{
  "encoder_depths": [1, 1, 1],
  "encoder_kernel_size": 5,
  "encoder_widths": [96, 96, 96],
  "encoder_rnn_width": 128,
  "encoder_rnn_layers": 4,
  "decoder_mlp_ratio": 4,
  "decoder_qk_norm": true,
  "decoder_inner_norm": false,
  "residual_init": "zero_last",
  "beta1": 0.9,
  "final_lr_fraction": 0.1
}
Rows from block 2 of the text decoder of a small encoder-decoder audio transcriber, named by matrix and row number. Rows with one number belong to one neuron. Each number is 500 + 40 x the weight over its row's rms, rounded and kept within 0 to 999. All counts start at 0. Numbers have three digits each.
After each neuron's rows are labels from the 100 texts, of 14976, where the neuron reaches its highest value: "fires on" is the input token at the peak. Only what is clearly more common there than usual is listed. The data: read English sentences (LibriTTS-R).
# fc1: MLP up (decoder.blocks.2.mlp.fc1.weight, 768x192), inputs 0-38
# fc2: MLP down (decoder.blocks.2.mlp.fc2.weight, 192x768, transposed), outputs 0-38

fc1.143:533515489569501521427389479518477510464535504512471476493475466538491459438548474492500490504543516438536547513540533
fc2.143:558503555473496515471562510443478511469489533496478475513460501400418567448499439433434596491542471531443512521523514
fires on: "all"; "and"; "suddenly"

fc1.373:536568467476438502482473471615540455443467553492498509520505518465503464536531459499489470514508455499525514489536465
fc2.373:497499481439478534543487439452525529537498519482491536546526520513526548489520550497564456444535511501430436467496492
fires on: "one"

fc1.371:455534556536570495426486539570536457497516513431486501528478561538534394508559494513492523500598477480551453448513481
fc2.371:485507462482450534519450490411522550573462490476522514520467488427465508502490568489524516476460487481467515483481485
fires on: "was"; "were"; "is"

fc1.367:492466502478475481481523461525524440531525502459423482496522473521567533473525483521529512510567453466501519491554457
fc2.367:517460503514492520479585462492547566468504570489501523594478595482428486475427503498536461557463400522528467548485484
fires on: "was"; "is"

fc1.253:503504479478543458520464461558401388456467483551485534435487531504522512500512502479470440508490452514547555511535432
fc2.253:478535460462459468441426512550399503490482495482524448543557468464490480483390498531493527497499520538459510507603530
fires on: "me"; "only"

fc1.247:583485526522543447414469506499514516446458485482559539510496545511477525543513524553557465505509458494469453515514484
fc2.247:492521537541535459514456523465477513450534524410493573439476495473526493511368484488515415467502477504471458519606512
fires on: "me"; "him"; "as"; "her"

fc1.610:480506505436473493474508496503525525479519508484520488462497475492488534565570524497462554509510481448561507456527484
fc2.610:533513560506506560517446411479500563437432523446443489546498536517533472518530520474531439476453542471485553555570539
fires on: "was"; "<end>"; "is"

fc1.646:553537536510455480505435430509526502476527442526456517461467505514507451462449481496463473503522454499466531427509502
fc2.646:494486512548507483469487460517486537499466518506512497533494508464456495455524466473487501497537563584545528453514572
fires on: "all"

fc1.732:469568559426523564435496469510449481557482388484455504503479530450549438503449538541510497546601457511546516454465524
fc2.732:491573508500565497494533515442489498479436536505506569420614514488436463504435459419520385513449572530496486500545527
fires on: "do"; "know"

fc1.246:521556516534404480475489515555449484546453466532469416426524506471539553529520380521471508561456522500541517460523491
fc2.246:505570487490521497461540490477493506563457466488483499473464561539511533522421523517456554462449587523529518541575523
fires on: "must"; "this"

fc1.617:475526466539495489515442417539490436462549497458471514409498496486546465471587505531414481485481511519475520395529459
fc2.617:536554538510441568463483518435487544494484538480607511426557423518499541501507513474462516484440525419535536502564481
fires on: "that"

fc1.289:513507495465475459541473467508432426475541476460459486482453548459516422492495505559547470548482461548519501422488440
fc2.289:478569515529521549544483481452502507476510538500539489449535513449487504515481482480459455541484487458500573463495517
fires on: "that"

fc1.13:540541455459554445480433475582518447456506448492473490437468532478560471542518447491440469528613482522476481435498435
fc2.13:494473544536476569469531511465497542539532411495534499568493438454567476504502483457505581458470485461466451522527487
fires on: "of"

fc1.383:530511487509437497447510542541543493478471522445511499521452429481446510558535430539472558492512417522524489504519416
fc2.383:547477435537471458405507525420495512532470505506469509527498543455426534534477543426487488516466538474501541587543506
fires on: "must"; "would"

fc1.386:475494522495561461461477467504522469489589439486440525437479528557455402485525426501447503507509516550512483461469433
fc2.386:479557482530484557451564486455551497511565476481516524641547506519534459511482462506531561492410474524489510540458491
fires on: "of"; "to"

fc1.763:533504534520463458511524486487505543527418512526497492480504507484533489527490444564493511577445489497498550531520508
fc2.763:488490523466500448536524509444573502487497546500527476476433514509486479458488532548479507507488540487500460530569469
fires on: "began"

fc1.470:564471482468552453457525456478467552548530486478472470443535513498440485496468538483515498490516451466469500532528520
fc2.470:518486559433551486522517439430528441514426544515478464507544533480512571525457488478465426534481423477423498515520449
fires on: "me"; "keep"; "going"; "be"

fc1.454:469496481493479507547436463531458469480461437534528511444431537516467555514498515497437422520493484500490564412464571
fc2.454:475476491532504538534464451462465544495499591565467512486448478454444462513505558489516464514455498449505463471431588
fires on: "been"; "only"; "having"

fc1.41:500534401499575475529470494559503495427477536520526533460524460541486434511517409526496591492530456539545458440481535
fc2.41:440433475551476517459553545498498482477507562538438461572526510528475535454572531476552464514431493438527472491449496
fires on: "of"; "and"

fc1.607:508504527500465495435535526578472461452485463525507430436531499551552488537494446564474558469416502444437555502514403
fc2.607:447523506508447565525476465475460530487513488550515495517493584457515467516498536482467473502523509594492570466472533
fires on: "all"; "enough"; "not"; "us"

fc1.104:498538509513510455436519506436439534456542522530524503521464480507522506512557488572454536526537538426467573528498530
fc2.104:457545479535449433463458538502504537543579400468480471507553464459569463521553435562516554541526525521500478562564515
fires on: "asked"

fc1.360:493596440489524454488562483551498428508487447480491483501505510488551458543489519518444499536540473503447413470499438
fc2.360:493548527473500534515475500504441532536405525462531551538468428425508504564509470474563507540512524552385458507557501
fires on: "of"; "do"; "on"; "tell"

fc1.493:516525468426444528577515455573446478498532466522502466483398492511572547526546488549420424527473511470483520405469459
fc2.493:439471509449495528514511542479453500535488505501511507504489547522550503465448523566466522489487527479532416530457517
fires on: "one"; "not"

fc1.598:476479565525531467424471493479497518452509439504546503451551481521532474553479503536455535488454434473522539406462409
fc2.598:402465529540520550469449525552512444556460501534486450494516568514520524529434537461560464416465491490527498519529538
fires on: "was"

fc1.235:480550567476552504502538496499463466511521488504499511507538527532576428554412513568460482514537439464510458455427536
fc2.235:519492501585542572507478443501513555524481546508512558579573501473473549493467471432494520454473494504445434503483508
fires on: "me"; "the"; "this"; "his"

fc1.117:513487438450494463561486538439440511493441472556518537512484469463528519525598483490548513517593507467465548503498496
fc2.117:424583504490500505546470473437476441438375498430476499458437510496526436535510473501530502448559495536474472460529493
fires on: "do"; "he"; "did"

fc1.232:501490523566475411443558560515506505455519462488509507553536479503497530531522438554483504486464436486503514514480457
fc2.232:515465501570488457426523534466535421499428497528427487519476508478392517563530515468532557486510497546563499518555452
fires on: "must"; "shall"; "to"

fc1.105:495483539457513458543481516539496489407524425548497526533428534497527543580456513503444462519509444485548583421441541
fc2.105:552485521524434536464483476522475499482569573501521493482531489486456517521447618475521489513471458442563439441503523
fires on: "been"; "be"

fc1.585:485511552522432495477550528440471511472504468469494429522568452522519555466556444469473503523525530443465542507494465
fc2.585:493475485452493510507455493475508503458450446462506486545498502476519509530507465479470565488542453539508575504486449
fires on: "must"; "yes"; "less"

fc1.335:545468445489475504487481480585516473578529469513492461565464443546483489537522445516495474513488472449515510462515527
fc2.335:479503466379476558533478487550581468548445573530568448547485503454502468490479457527485593527515511439518517499504570
fires on: "began"; "seemed"; "found"

fc1.332:468548557471526503468496568447562501490474494505477424549377483492621494520573539452524506491556523450484463518515436
fc2.332:537470478492462562458486544480521463491447502513431491469454462500490517477557560425553486526540424504452469501542475
fires on: "asked"; "did"

fc1.114:513554501473521502524484500567469449539474456475496502394509474512495402524576437515485492524515445457532501482490470
fc2.114:481504498543458540435621541472539495551525564537479470538451508542438566435464565538521448505470540535452465512514548
fires on: "of"

fc1.320:488504552517491437452529515497556445454471447475520513544523507456462535529499494536459536484554446540494531495508409
fc2.320:505450497561544480377467528514447439508465570504467478524470559499440485550457516494526457495468548492573534511489471
fires on: "must"; "shall"; "will"; "would"

fc1.502:439577556445509527497498461506509479504467495531488503427509531485563475553451528509510516495456446449489477502501420
fc2.502:533500498466556502539519491447437593453529504584488594472471542468479551536521527445489472490404453532504572560574528
fires on: "went"; "go"

fc1.339:560516520446506520497490539635502419450496516466518476443538484485479502542598373548473465513518460466456525455504470
fc2.339:521531511524484478558487475495526453527496523508496492540586478452554536544483508427507503517545503514431469472500465
fires on: "all"; "or"; "no"

fc1.408:489579453433445464470573568481501522451452502506476470485499494473526512525546487546535557500520441457506518513536483
fc2.408:427504476516504501422585471451496523485493497459531525563496501535557543548519504558537531481436445482464508488536503
fires on: "asked"; "said"; "lady"; "answered"

fc1.209:520607515473485446488535489423545541518482419534457494514575453466551467487544471520436541465432438530492450469462529
fc2.209:415476491453582432453513501477524494476531519483394573470507552523458531537544436517542420507476534574556530508586503
fires on: "of"; "'"; "give"

fc1.65:476495485443547425514473565640464440512446519464501473435537527466491457472497459582468506537580557521488530470489450
fc2.65:548504522484429557512507435447436494568456397482484476536503421530495533576467436546484570483404500519482525490443477
fires on: "all"; "so"; "old"

fc1.693:482495514533480437457459537495532443469553528500468490528509495540521453563512484492533504500532489426511446483435412
fc2.693:504568349481492484533545518574531493541478518486516513495438502487488545508489547507466457446490475513438439494512447
fires on: "of"

fc1.59:510597456458537526500555510474462439469422488493501473464495450510477478530521403544500474562558452545543489440445444
fc2.59:537489545572573494475522580498510467523444529537500452564488514458476516552466549454463461501445478548509474525534513
fires on: "me"; "any"

fc1.90:505498525438487496538466489476541441523494476436413438505531486598538501473493557533498571493542502422472451491476406
fc2.90:553436571487458512523517451519571543467477555484468490450484538485480496455512547526543487570481427489508523592489458
fires on: "was"; "said"; "as"; "asked"

fc1.519:486466481571508470513532526471433554503534477520469485464555492507507475508497416528513491551447513545517542426529455
fc2.519:520484510565504543480478485537455527472482543519560541408522462488428519564457513450490480505443501470467489541507469
fires on: "you"; "which"; "it"; "such"

fc1.526:501474468497553447509515483464453493460523489529530523548493502548481488540514547486479454500501371499521605413478487
fc2.526:468530516573465562527531419455445482505525540393527548460505537487480503472579449470462441476508539521497472537569491
fires on: "me"; "us"; "always"; "i"

fc1.23:518480549474451533474494500561551584530511519414424482516474504532521511602516536540524480512524407450509479503516480
fc2.23:629495518599495523468519478479577473432526509522489502490461492465458444516543523502562572501441452510476584552554574
fires on: "was"; "asked"; "said"; "just"

fc1.100:478501495497526480508563465468442461460480497571455441507495530459519487518519498640468497490516469496510562389515484
fc2.100:445494441469472524517458453500464567505525494488530538508500511447523503486541511475533492454484559515492521474505568
fires on: "all"; "this"; "other"

fc1.158:496510497508524495473471478469503465439496456533453538493455511535472510565559446536423447476517480508501481406486470
fc2.158:449406469477551499500454468467473501532513525453518532539432521462437470416625477466514551524527568507492518542526482
fires on: "all"; "of"

fc1.225:482502530520523512518486514546489469461448571453531520446517526516475366527450458535484521480596472548414448428481436
fc2.225:477478519525509560455527513453543568526497489504513488583466502482532539528445593492504584470500457521441487486425510
fires on: "was"; "the"; "are"; "were"

fc1.128:474501476482513538517461446595433518516524436486472511521475522483520487560532520526507416463482468461461513388451518
fc2.128:482482470434530490537506539531506541506489510526455518463477562516499501451459453514577491513519500486484410536512533
fires on: "been"; "on"; "it"; "then"

fc1.576:533567480508529481465487454467529511452475502483538455470488471462521504469541505548496480608548550495496534503518462
fc2.576:525539434489589418506507483498513476488444491567495432480566483487529466510570419534544564486458515562509470534517476
fires on: "asked"; "cried"; "which"