config = dict(
    encoder_arch='crnn',
    model='encoder-decoder audio transcriber',
    dataset='read English sentences (LibriTTS-R)',
    train_examples=15625,
    gain_aug_db=10,
    time_shift_ms=100,
    n_mels=40,
    hop_length=160,
    input='log_mel',
    spec_augment=False,
    win_length=512,
    tokenizer='word',
    vocab_size=8027,
    encoder_norm='batchnorm',
    encoder_activation='silu',
    encoder_depths=[1, 1, 1],
    encoder_kernel_size=5,
    encoder_stem='single',
    encoder_widths=[96, 96, 96],
    encoder_rnn_width=128,
    encoder_rnn='lstm',
    encoder_bidirectional=False,
    encoder_rnn_residual=True,
    encoder_rnn_layers=4,
    fusion='prefix',
    decoder_width=192,
    decoder_layers=10,
    decoder_norm='layernorm',
    decoder_norm_position='pre',
    decoder_activation='star_relu',
    decoder_mlp_ratio=4,
    decoder_head_dim=32,
    decoder_fused_qkv=False,
    decoder_bias='all',
    decoder_qk_norm=True,
    decoder_parallel_block=False,
    decoder_inner_norm=False,
    decoder_positions='learned',
    decoder_prefix_bidirectional=True,
    decoder_connector='linear',
    decoder_tie_embeddings=False,
    residual_init='zero_last',
    optimizer='adamw',
    lr=0.00092,
    beta1=0.9,
    beta2=0.98,
    eps=1e-10,
    grad_clip=1.0,
    ema_decay=0.99,
    steps=4700,
    batch_size=128,
    epochs=38.5,
    lr_schedule='wsd',
    decay_fraction=0.2,
    final_lr_fraction=0.1,
    warmup_steps=140,
    weight_decay=0.4,
)
Rows from block 2 of the text decoder of a small encoder-decoder audio transcriber, named by matrix and row number. Rows with one number belong to one neuron. Each number is 128 + 32 x the weight over its row's rms, rounded and kept within 0 to 255. All counts start at 0. Numbers have three digits each.
Before each neuron's rows are labels from the 100 texts, of 14976, where the neuron reaches its highest value: "tokens" is the input token at the peak. Only what is clearly more common there than usual is listed. The data: read English sentences (LibriTTS-R).
# fc1: MLP up (decoder.blocks.2.mlp.fc1.weight, 768x192), inputs 117-155
# fc2: MLP down (decoder.blocks.2.mlp.fc2.weight, 192x768, transposed), outputs 117-155

tokens: "and"
fc1.265:107096149146185084171096172168108112099104081172148092148138145128117091169102129126089130118135217094078157136124146
fc2.265:108110089183145134103106163142087091124143138098157079166122159163107146102096170164137110085154135125127094141110141

tokens: "quite"
fc1.708:132171128111141149175112105145206174138089078101121121118186173123114123129077098127187112136141149093134109170087121
fc2.708:134135054096133174150137091144154161138173096076170132105144149127143157126115119129220149137152138163154078134125108

tokens: "that"
fc1.289:110122109113106095136099088141096125160109138124127152103133143138125143182105072100101134146140166084155131105126143
fc2.289:103089189104138094155089070118085111128065160104076099122102140061150181143112124137168169117116208084166174130162188

tokens: "and"; "am"
fc1.734:139150170095135101121087152169093090149107101121132096111119114121157116112092116182120145128156158193044048135112141
fc2.734:156116126152180129109094153111135128085112135171121114122164063121170157119088157116144093085154233130092152146079167

tokens: "old"; "no"
fc1.80:168166093086110168144078144087092162135155161104129191067128119118159193120078144107119132114020120149163147129112114
fc2.80:181145081091125119115086210141150161127110191107153111112156153160100098120139142180106129129111070090115154122104133

tokens: "that"; "your"
fc1.154:081102112059173143114161113137144087125077096130160111116090151095135121148065125187126086104134158065093146152137140
fc2.154:135146103145080183150118130110112153119088116151074040089119114099154084093199151141182147090099160128122169177111123

tokens: "that"
fc1.0:086092131122157148141088117113148082119090171133105158154142146100134127115105153142105125072055176117118122135080185
fc2.0:142172125168093137104148109120074170129145115126126139115125108112147100104180116130134127138108084133153190165138125

tokens: "to"; "think"; "would"
fc1.347:116189121091094082101168099176082134138116115095092158122124126108089175137106133142096080131082114154113131120182057
fc2.347:148099158134128131104125157140139121142146153123130167111118128112109095115158144131162121132123090078107114069161221

tokens: "to"; "don't"; "will"; "you"
fc1.317:124130146071107123147120109112123143088149113128166120157122162131119154107129103080090091173133107134087104120140079
fc2.317:173076145152089126194083145139103146065146148129136124105123168135144163110097134121123132157113094130105110154168085

tokens: "now"; "i'll"; "before"; "are"
fc1.298:184113148114108155169131154133106197138112119133155133125110123137146196183046120084181119138087139168095089117179120
fc2.298:140124097128124131122094106122126085121160136155150094134083163097170116171107137095134117107099135157112132125190131

tokens: "think"
fc1.254:142177126139077124110147106078137176137157157120199137061095147107093131110122146110104146123095112142169149128172112
fc2.254:176113165179122186169100098160096130153149118138141163104142113102126139145133179165113114087119093152117175181149146

tokens: "think"; "it"; "king"
fc1.475:105161136122137057086130059120102150133117136078113120103088149133110117149104112116069144133040113151140097088161123
fc2.475:098104209095118152140141165145079095121145169113074120123088063127109110122113098101112139125088128104172061051125146

tokens: "that"; "old"; "own"; "her"
fc1.459:096123105066154132131080098107124127122137094159204166117121158143125076140100104165105146114147126086106110103103178
fc2.459:139121090159159171152120093143092105157153130184089083146187141132165085128080182085182142096147146093118229149076154

tokens: "his"; "<end>"; "my"
fc1.490:076181077098117132155116135118118118119147122098193120098123134134122180154084093119127081140096160103141147169095121
fc2.490:144150137113182205091063153107121105081148106133130120143104083123121195145118137123161112086161099091169084137205070

tokens: "and"; "any"; "a"
fc1.652:126147127100146079134134126144163131198120130115143105131156147128140090171112113109084128151125189189076141155116112
fc2.652:141145113151151185124075147130108173124142138106159168078101070172149199225117166169128091139128128126117104159121095

tokens: "his"; "as"; "is"
fc1.663:040122123087196151178133155187142116134152102130163117115083143171164145117078103046140123132158138077105040161092078
fc2.663:148143120161108136125136104095143143119148101141061130120132137098092092200092153080171092136162109133163177119137148

tokens: "again"; "having"; "nothing"; "one"
fc1.561:108124127107144152139131114129134120108127079151164081072140201130137100162115173124185093156078157082167109181124154
fc2.561:091180153139136118121133120131130103132106154117164088127166102136141067093155131163144126152054129155147126164157129

tokens: "again"; "<end>"; "seemed"
fc1.272:123146142082098123116132161167127148163157096136143113061104113152120105144104151200107122130157129157142139107129121
fc2.272:139165138103206148169104168187072113116167145130144137094052167139110121101136190113116129124121072127157127156110145

tokens: "quite"; "very"; "too"
fc1.264:124107157108152124174037111098119156115155102158171138087127175118143132103099162129125103091129111116111139172117168
fc2.264:159104124168065128084124097136127114084109169092149076148168139142127146149102119168165130122148104184153104187150101

tokens: "old"
fc1.685:048162077099123159148123152170082113175114066155134164141122111094123093097134139145080135095050163144125160124105163
fc2.685:110131115094149194067138141124139147115126123126117114172096105152144077085157158146155088110063085107179104157168083

tokens: "old"
fc1.20:139106080105123186103058165108095146130156161088150191087118126153083093113128115128089113107083106134168137104157096
fc2.20:160134111118100075121121141106132153119110106104049083152134137106120134085128146186103111145161099059203143134142155

tokens: "to"; "was"; "for"
fc1.46:141158152159107085158142081157091127179107159168101105099106123140151153146110081102111100133126164170091092114075123
fc2.46:104189138091113032035172116126165107059099145161152141183056144169135099138157124137093161078178131096116167147142133

tokens: "than"; "then"
fc1.67:107138096069162163180118128138123128147132065137209099119137115190166112135082084119099091167110177113182121150157119
fc2.67:122126103077067191151103110087120090100117152185175104065119105128125060115137146205188157151111131132192076134098112

tokens: "this"; "good"; "too"; "and"
fc1.291:054117171051227152111070106157121147152132105151146161130109158094159140075126150170078146107113137111103128091072140
fc2.291:172109161139125142118136068134093135142135139213139051130168173061125128140117218090120150135152143143121190199130107

tokens: "and"; "needn't"; "wouldn't"; "really"
fc1.528:138160185084119185197091113151151139110132088120161110164116137135135133132113133169170086165121108177069125131126130
fc2.528:160157155034160146165103113143090058085152152118134134194113131129155143099102111135141103151094077163137100117108130

tokens: "that"
fc1.617:107174112140072110107089098130078172165131109078115157060104136115133124139131129139096125092118136129156135130104107
fc2.617:133082172109113164163106134118122137086140058092103094162146104136106129115142108164147138101117200093135141109119194

tokens: "you"
fc1.721:121163180103082174087130097063107125117117130074139142141140207092140151107028140141169082165125128135107111164112067
fc2.721:105138116141131094086104182121170062175141151130046105146143129138136098178109131126102105123157106154100120106179060

tokens: "now"; "my"
fc1.565:158139102066141138157061143140112153138110129146110138101087143134139160117078049111142095107151136079155098163098053
fc2.565:174122116136169141098104152102197123177099130168086119071138124115149109113121119124131172130108098157065117110125081

tokens: "this"
fc1.145:139136131106159126152102094166115102142171116106138135122099184137198087085108131160155086083122091074171161148101164
fc2.145:165141174165150131135085154176089113169148129058092132117129166157141171186103110069119100094148101154124128135137130

tokens: "old"; "said"
fc1.323:135143032108086148151165063094130147148125154104082161109153106108160143119128134092055086085094123115155152105146118
fc2.323:152060094061125163186151098107079153087135104099107116124115086158138146125077145124112108090120132137187086104097127

tokens: "his"; "was"; "is"
fc1.191:130157143158129126167159153131134130139103103102102151079097201123134183114115147114104114123135121131140139141076146
fc2.191:153167196176104108109147135071112167073156076138130166135131098169114147180165140156132098150065138159130142103146136

tokens: "to"; "the"
fc1.419:086100151165087162125121050133067133155091139177138170119096110133138146116079114142100102106112180169075114108062129
fc2.419:102156146141123054084145133169192063111111165151131141138080158127116075132142108131137151063107128139112170152140169

tokens: "you"
fc1.123:044112155166101117141085122126098134083159124104135144089112086140119179134072152133129107164094144119114076131165102
fc2.123:064122160157154105089156152159147152118170138109137168105082148166124114194125144137123115113098170115121174084189102

tokens: "quite"; "before"; "always"; "great"
fc1.140:080143088114111167147112122081141128117131114157142158143126158129120143130126127179143095098065127128122105131168118
fc2.140:160106131159108175153141132114120158135142082168166116158200137099129195162177157124091096121092123159133141160130109

tokens: "think"
fc1.7:101114128069168157126160084116105133109107157110217133079109141132120142156133128122091124117094110141131099115175111
fc2.7:102183178116126102131120154117167062103136131079071116153075129095136150106113086086089099126116055153117121106165152

tokens: "this"; "that's"; "perhaps"; "as"
fc1.223:104144146122122114154123028099070147128113166138103127070104127181171130149051068150105145093138186106115114107105139
fc2.223:138155108034164117092212115106124087098140142129152136151080201178151091099140164165096168117180120116148142144177154

tokens: "you"; "he"; "we"
fc1.354:072141148124151175133112166111139144119180155113133170183112199129105113090116121147169106124109151125113081194117145
fc2.354:107084189116151140082122182167115103086150155155100145160110159099105181156197149178105110116114113072079120097126097

tokens: "to"; "do"
fc1.524:110119127092109107163094083076084173149132165159140113116147155138145124144057101101127098112127141137136064153110141
fc2.524:137121146103129032055137092137134100114139154172196152183067114179175062116180153109042146074138108119136131084139143

tokens: "think"
fc1.462:089108108060158133115142134176129171143129092124165127084087195084123095168149134089066127125101125113157111180131105
fc2.462:113188116188146134126097142133137141071170135088095094194111122088139145074140153145151140127095157130164120174113136

tokens: "you"; "it"
fc1.600:034104192043154168096091136113153140123100088117147150067092215083112112113109139137129153143132155109141068128156093
fc2.600:145107171099149123138125104159112114138140149163095135151140092071149159166065108113091095156125144179136062102142094

tokens: "his"; "me"; "she"; "he"
fc1.103:089134113151122102096159129145106149099151133116091202136108232203155133112138129173137090113132151104136120189090138
fc2.103:150130165126161164155204134106112112096069147068106150167102121154130114109129103173156116111129089096111081129183107

tokens: "old"; "young"
fc1.381:107144086036157195110107145146173120132132072166165126117148181148144101164103086195160129137116192146114137149105113
fc2.381:179118157128102136132153100184094114145103084177133088175117191129163160136149118115086074148083114094143124179149101

tokens: "again"; "saying"
fc1.541:095119102124103152175182108139120144176149128138111146109133167166130098124121146124186109175070151146135100147115153
fc2.541:145155138066136155079172141095063093144096110116136110160093173138130129161140145109057155154138151127115125119128093

tokens: "that"; "for"; "them"
fc1.290:126116139100166084144117119125089150147102078119143091095130166113136107169079132132115127103139147057144157113121119
fc2.290:107163168143134169136076105099115117067097064084113052136092114162107063152110119180149163076073107131121126101109150

tokens: "his"; "<end>"; "rather"
fc1.295:125127108084152147157151069146072135108111144132184153137091180120157095060073097109128089114063149049132075129160148
fc2.295:160146201197126160156093100120076129102147118162092154152086096118164168145110138088154114154077062103169112099117169