Weights of a small encoder-decoder audio transcriber.
Model: encoder activation silu, encoder rnn lstm.
Rows from block 2 of the text decoder of a small encoder-decoder audio transcriber, named by matrix and row number. Rows with one number belong to one neuron. Each number is 500 + 40 x the weight over its row's rms, rounded and kept within 0 to 999. All counts start at 0. Numbers have three digits each. After the name is the row's rms in percent of the matrix's.
After each neuron's rows are labels from the 100 texts, of 14976, where the neuron reaches its highest value: "fires on" is the input token at the peak. Only what is clearly more common there than usual is listed. The data: read English sentences (LibriTTS-R). In brackets: how many of the 100, against the usual share in percent.
# fc1: MLP up (decoder.blocks.2.mlp.fc1.weight, 768x192), inputs 156-191
# fc2: MLP down (decoder.blocks.2.mlp.fc2.weight, 192x768, transposed), outputs 156-191

fc1.390 104:503488508558506505519571528450540457518432457525418513435460472556518497495523456510429553494445495490469534
fc2.390 104:518493479497503449477583565516443490555522478556468504434503490536509553487501456486468490524520453603448521
fires on: "do" (81 vs 0.3)

fc1.316 096:435509483524465529522513541433540507508421551448521568477529501530472477453511490470453589545452510456466514
fc2.316 100:483492525491464543519533490582482482560535486519565462554484529473570489488496531600431477544527497564449538
fires on: "give" (34 vs 0.1)

fc1.469 100:553468532560542556458482510498500522513476541455532438486570477481572526470522496479475548425497505502471554
fc2.469 106:469462438518511501504537426485446488487493431532482484486429459477434466492509511503499457557456475499455457
fires on: "going" (16 vs 0.1); "went" (14 vs 0.1); "came" (9 vs 0.1); "am" (8 vs 0.1)

fc1.374 108:526459509557524504439457517484497476498600529471448491516541452499566521515532618567519469503502527483537538
fc2.374 114:426531562547482456441532475524509505553498537536491554408484540554551462535465484519466517543461410529413565
fires on: "with" (19 vs 0.6); "will" (11 vs 0.3); "have" (9 vs 0.5)

fc1.140 100:474567529527463515520460501588445509518536520440433514442438516592526552395522532539551487574456576494567509
fc2.140 097:504524466508511547473481474501436516476489507440550445430430488505544547544505500446518417560542531452561508
fires on: "quite" (20 vs 0.1); "before" (11 vs 0.1); "always" (8 vs 0.1); "great" (7 vs 0.1)

fc1.121 090:493485449475461480531509485472494548470436520460527567504474505470497490482476536532425554495510513562557509
fc2.121 091:442490498482483466516441460499482545521477511468494493469474527488442525483517525538501492521498573455524464
fires on: "such" (8 vs 0.1)

fc1.732 096:412526502496538481523511514496562472476471463477456532501499539495563597498522524540518457544534541480513516
fc2.732 093:509516471486548540508559515490525501553467427489486489529488499550501519516507468509555469480453472460439524
fires on: "do" (72 vs 0.3); "know" (10 vs 0.2)

fc1.503 116:569412508517525536526487523518500500484514506494492493560472452478473469423506499485520475507435548534581524
fc2.503 120:416603560493542431444557528518546477547518524534525539448579537522527489574483477538459501457578439490443506
fires on: "a" (66 vs 1.8); "are" (13 vs 0.3)

fc1.725 093:526475518479509556484509507517566552462487467488505401452525462443496501493489470502547556489544545487488531
fc2.725 098:476421388495519532487531465524537517559465553476501497519490426454512506467385444559491477494537548506524534
fires on: "such" (23 vs 0.1); "<end>" (18 vs 6.7); "for" (14 vs 0.6)

fc1.359 100:484513498515520494511450489602474451485523441526516513498535421417525476437488510589514519556542506428527543
fc2.359 104:537522455436466468491493459517532499419453499463503542437461493511540499486480589507487457467557487470553515
fires on: "such" (58 vs 0.1)

fc1.318 090:455491519559502494476513514497507517495438495542419484560576488548546603440500483535476529546496537384435579
fc2.318 093:550496539511515491527532440359504505477532519455551497577425493513519511421517428559418521510576469526497513
fires on: "give" (19 vs 0.1); "did" (7 vs 0.2)

fc1.285 096:518458557530585432511571490486506518488498505447483471593490552498484484445569534453547596458411502451493511
fc2.285 097:541517522477491516479635490401542540491594436539432476469422515518509544552478526480499537500521490462440419
fires on: "a" (39 vs 1.8); "and" (39 vs 2.4); "own" (8 vs 0.1)

fc1.450 103:513483479474511504560503547560522417468525525453458561451459523499512534465531583501475569530434485452496494
fc2.450 107:440546474499506530512497605531491580489503473549579453517472525537505421553477461557484466513500463557393516
fires on: "a" (58 vs 1.8); "got" (13 vs 0.1); "of" (9 vs 1.9)

fc1.520 104:507496511550558442496483577554487435530484494510409486535479570537554535493524429476441485472399582446471574
fc2.520 108:539535535576555453539481502549466500525500550535498432547548480544570491509492518484481488506507440398471574
fires on: "way" (19 vs 0.1); "air" (8 vs 0)

fc1.176 103:428518531519420499564516530491515519442443490501428575441505503530539489491493511521469479559482466525512492
fc2.176 107:475466529464465530502517577471504610511434425558473539488518456560534503539457490499458419453514480584417517
fires on: "give" (9 vs 0.1); "do" (8 vs 0.3)

fc1.312 098:452466527574551496533503571454508526491457418438459492510491531542528505440565524541496490497516578518477569
fc2.312 097:556523605565502484471539543465497525481470516488427499489443475535463423464538463450524523424520469547486475
fires on: "do" (59 vs 0.3); "too" (30 vs 0.1)

fc1.667 115:437460549451521532518498513533508499580460512511478534468505497463492580483516482476464538582511548426501451
fc2.667 115:561574467523482463510473488535473491500475554421510449460486509460530520477528522521434521554506479556517451
fires on: "way" (8 vs 0.1); "high" (8 vs 0); "were" (7 vs 0.3)

fc1.742 102:531512476473522446453431536458518504520527450512527468480583456494555488506455540509467484463516479545559508
fc2.742 105:477485530462475478553479382482505457437488502508475562467482523505554547483509532524466456534555504429527544
fires on: "with" (36 vs 0.6); "without" (29 vs 0.1); "by" (15 vs 0.2); "her" (8 vs 0.6)

fc1.577 112:531442476549505490533462472473532454499512496403497479553514469525462461486452495610439496457499555511515484
fc2.577 110:522509466532486537476506503462565487477488557497490513440484468556500547490450515488485503442467477439554511
fires on: "such" (24 vs 0.1); "<end>" (16 vs 6.7); "this" (8 vs 0.5)

fc1.310 101:421481497480478467483457552510466592520526523558555598486524601564467557487533464488461517565498479468547503
fc2.310 105:539457552615471561506474542600470492557497497482481520585399428535545496450480570465502501488496499502485445
fires on: "who" (38 vs 0.1); "it" (21 vs 1.2); "she" (15 vs 0.6); "he" (8 vs 1.4)

fc1.159 088:499460523488569535497445540496470449480540457449484393498555513446505554464496467515495535477502567512534512
fc2.159 086:488518580534467516528484543489440507517435502502461526487540544484415567472484412492551510563513512451447465
fires on: "going" (22 vs 0.1); "say" (16 vs 0.1); "very" (14 vs 0.2); "came" (10 vs 0.1)

fc1.700 101:537521517484506509522492568540523477400515499542475548532466474520562457469516518495500484504468475490531560
fc2.700 086:470507389446550512504447475533515462522467478531459543503534514548485495583508403482461479441533502533495546
fires on: "a" (100 vs 1.8)

fc1.559 110:498495480589434527531566567534563540506423483469440494485435493467555502493516429511429472531527495433499519
fc2.559 112:527462463492487505514585548486490473520510544543460594443503452463546567524522449470549522501559469569542477
fires on: "do" (57 vs 0.3); "be" (10 vs 0.6)

fc1.122 103:424568581449513519441466548529507572463454477547517539515566521474502541498522487520429518534504490442516557
fc2.122 108:463513549481476510586413478486498460486500522485490481537428514512474591594515525510503519444480471467491503
fires on: "man" (18 vs 0.2)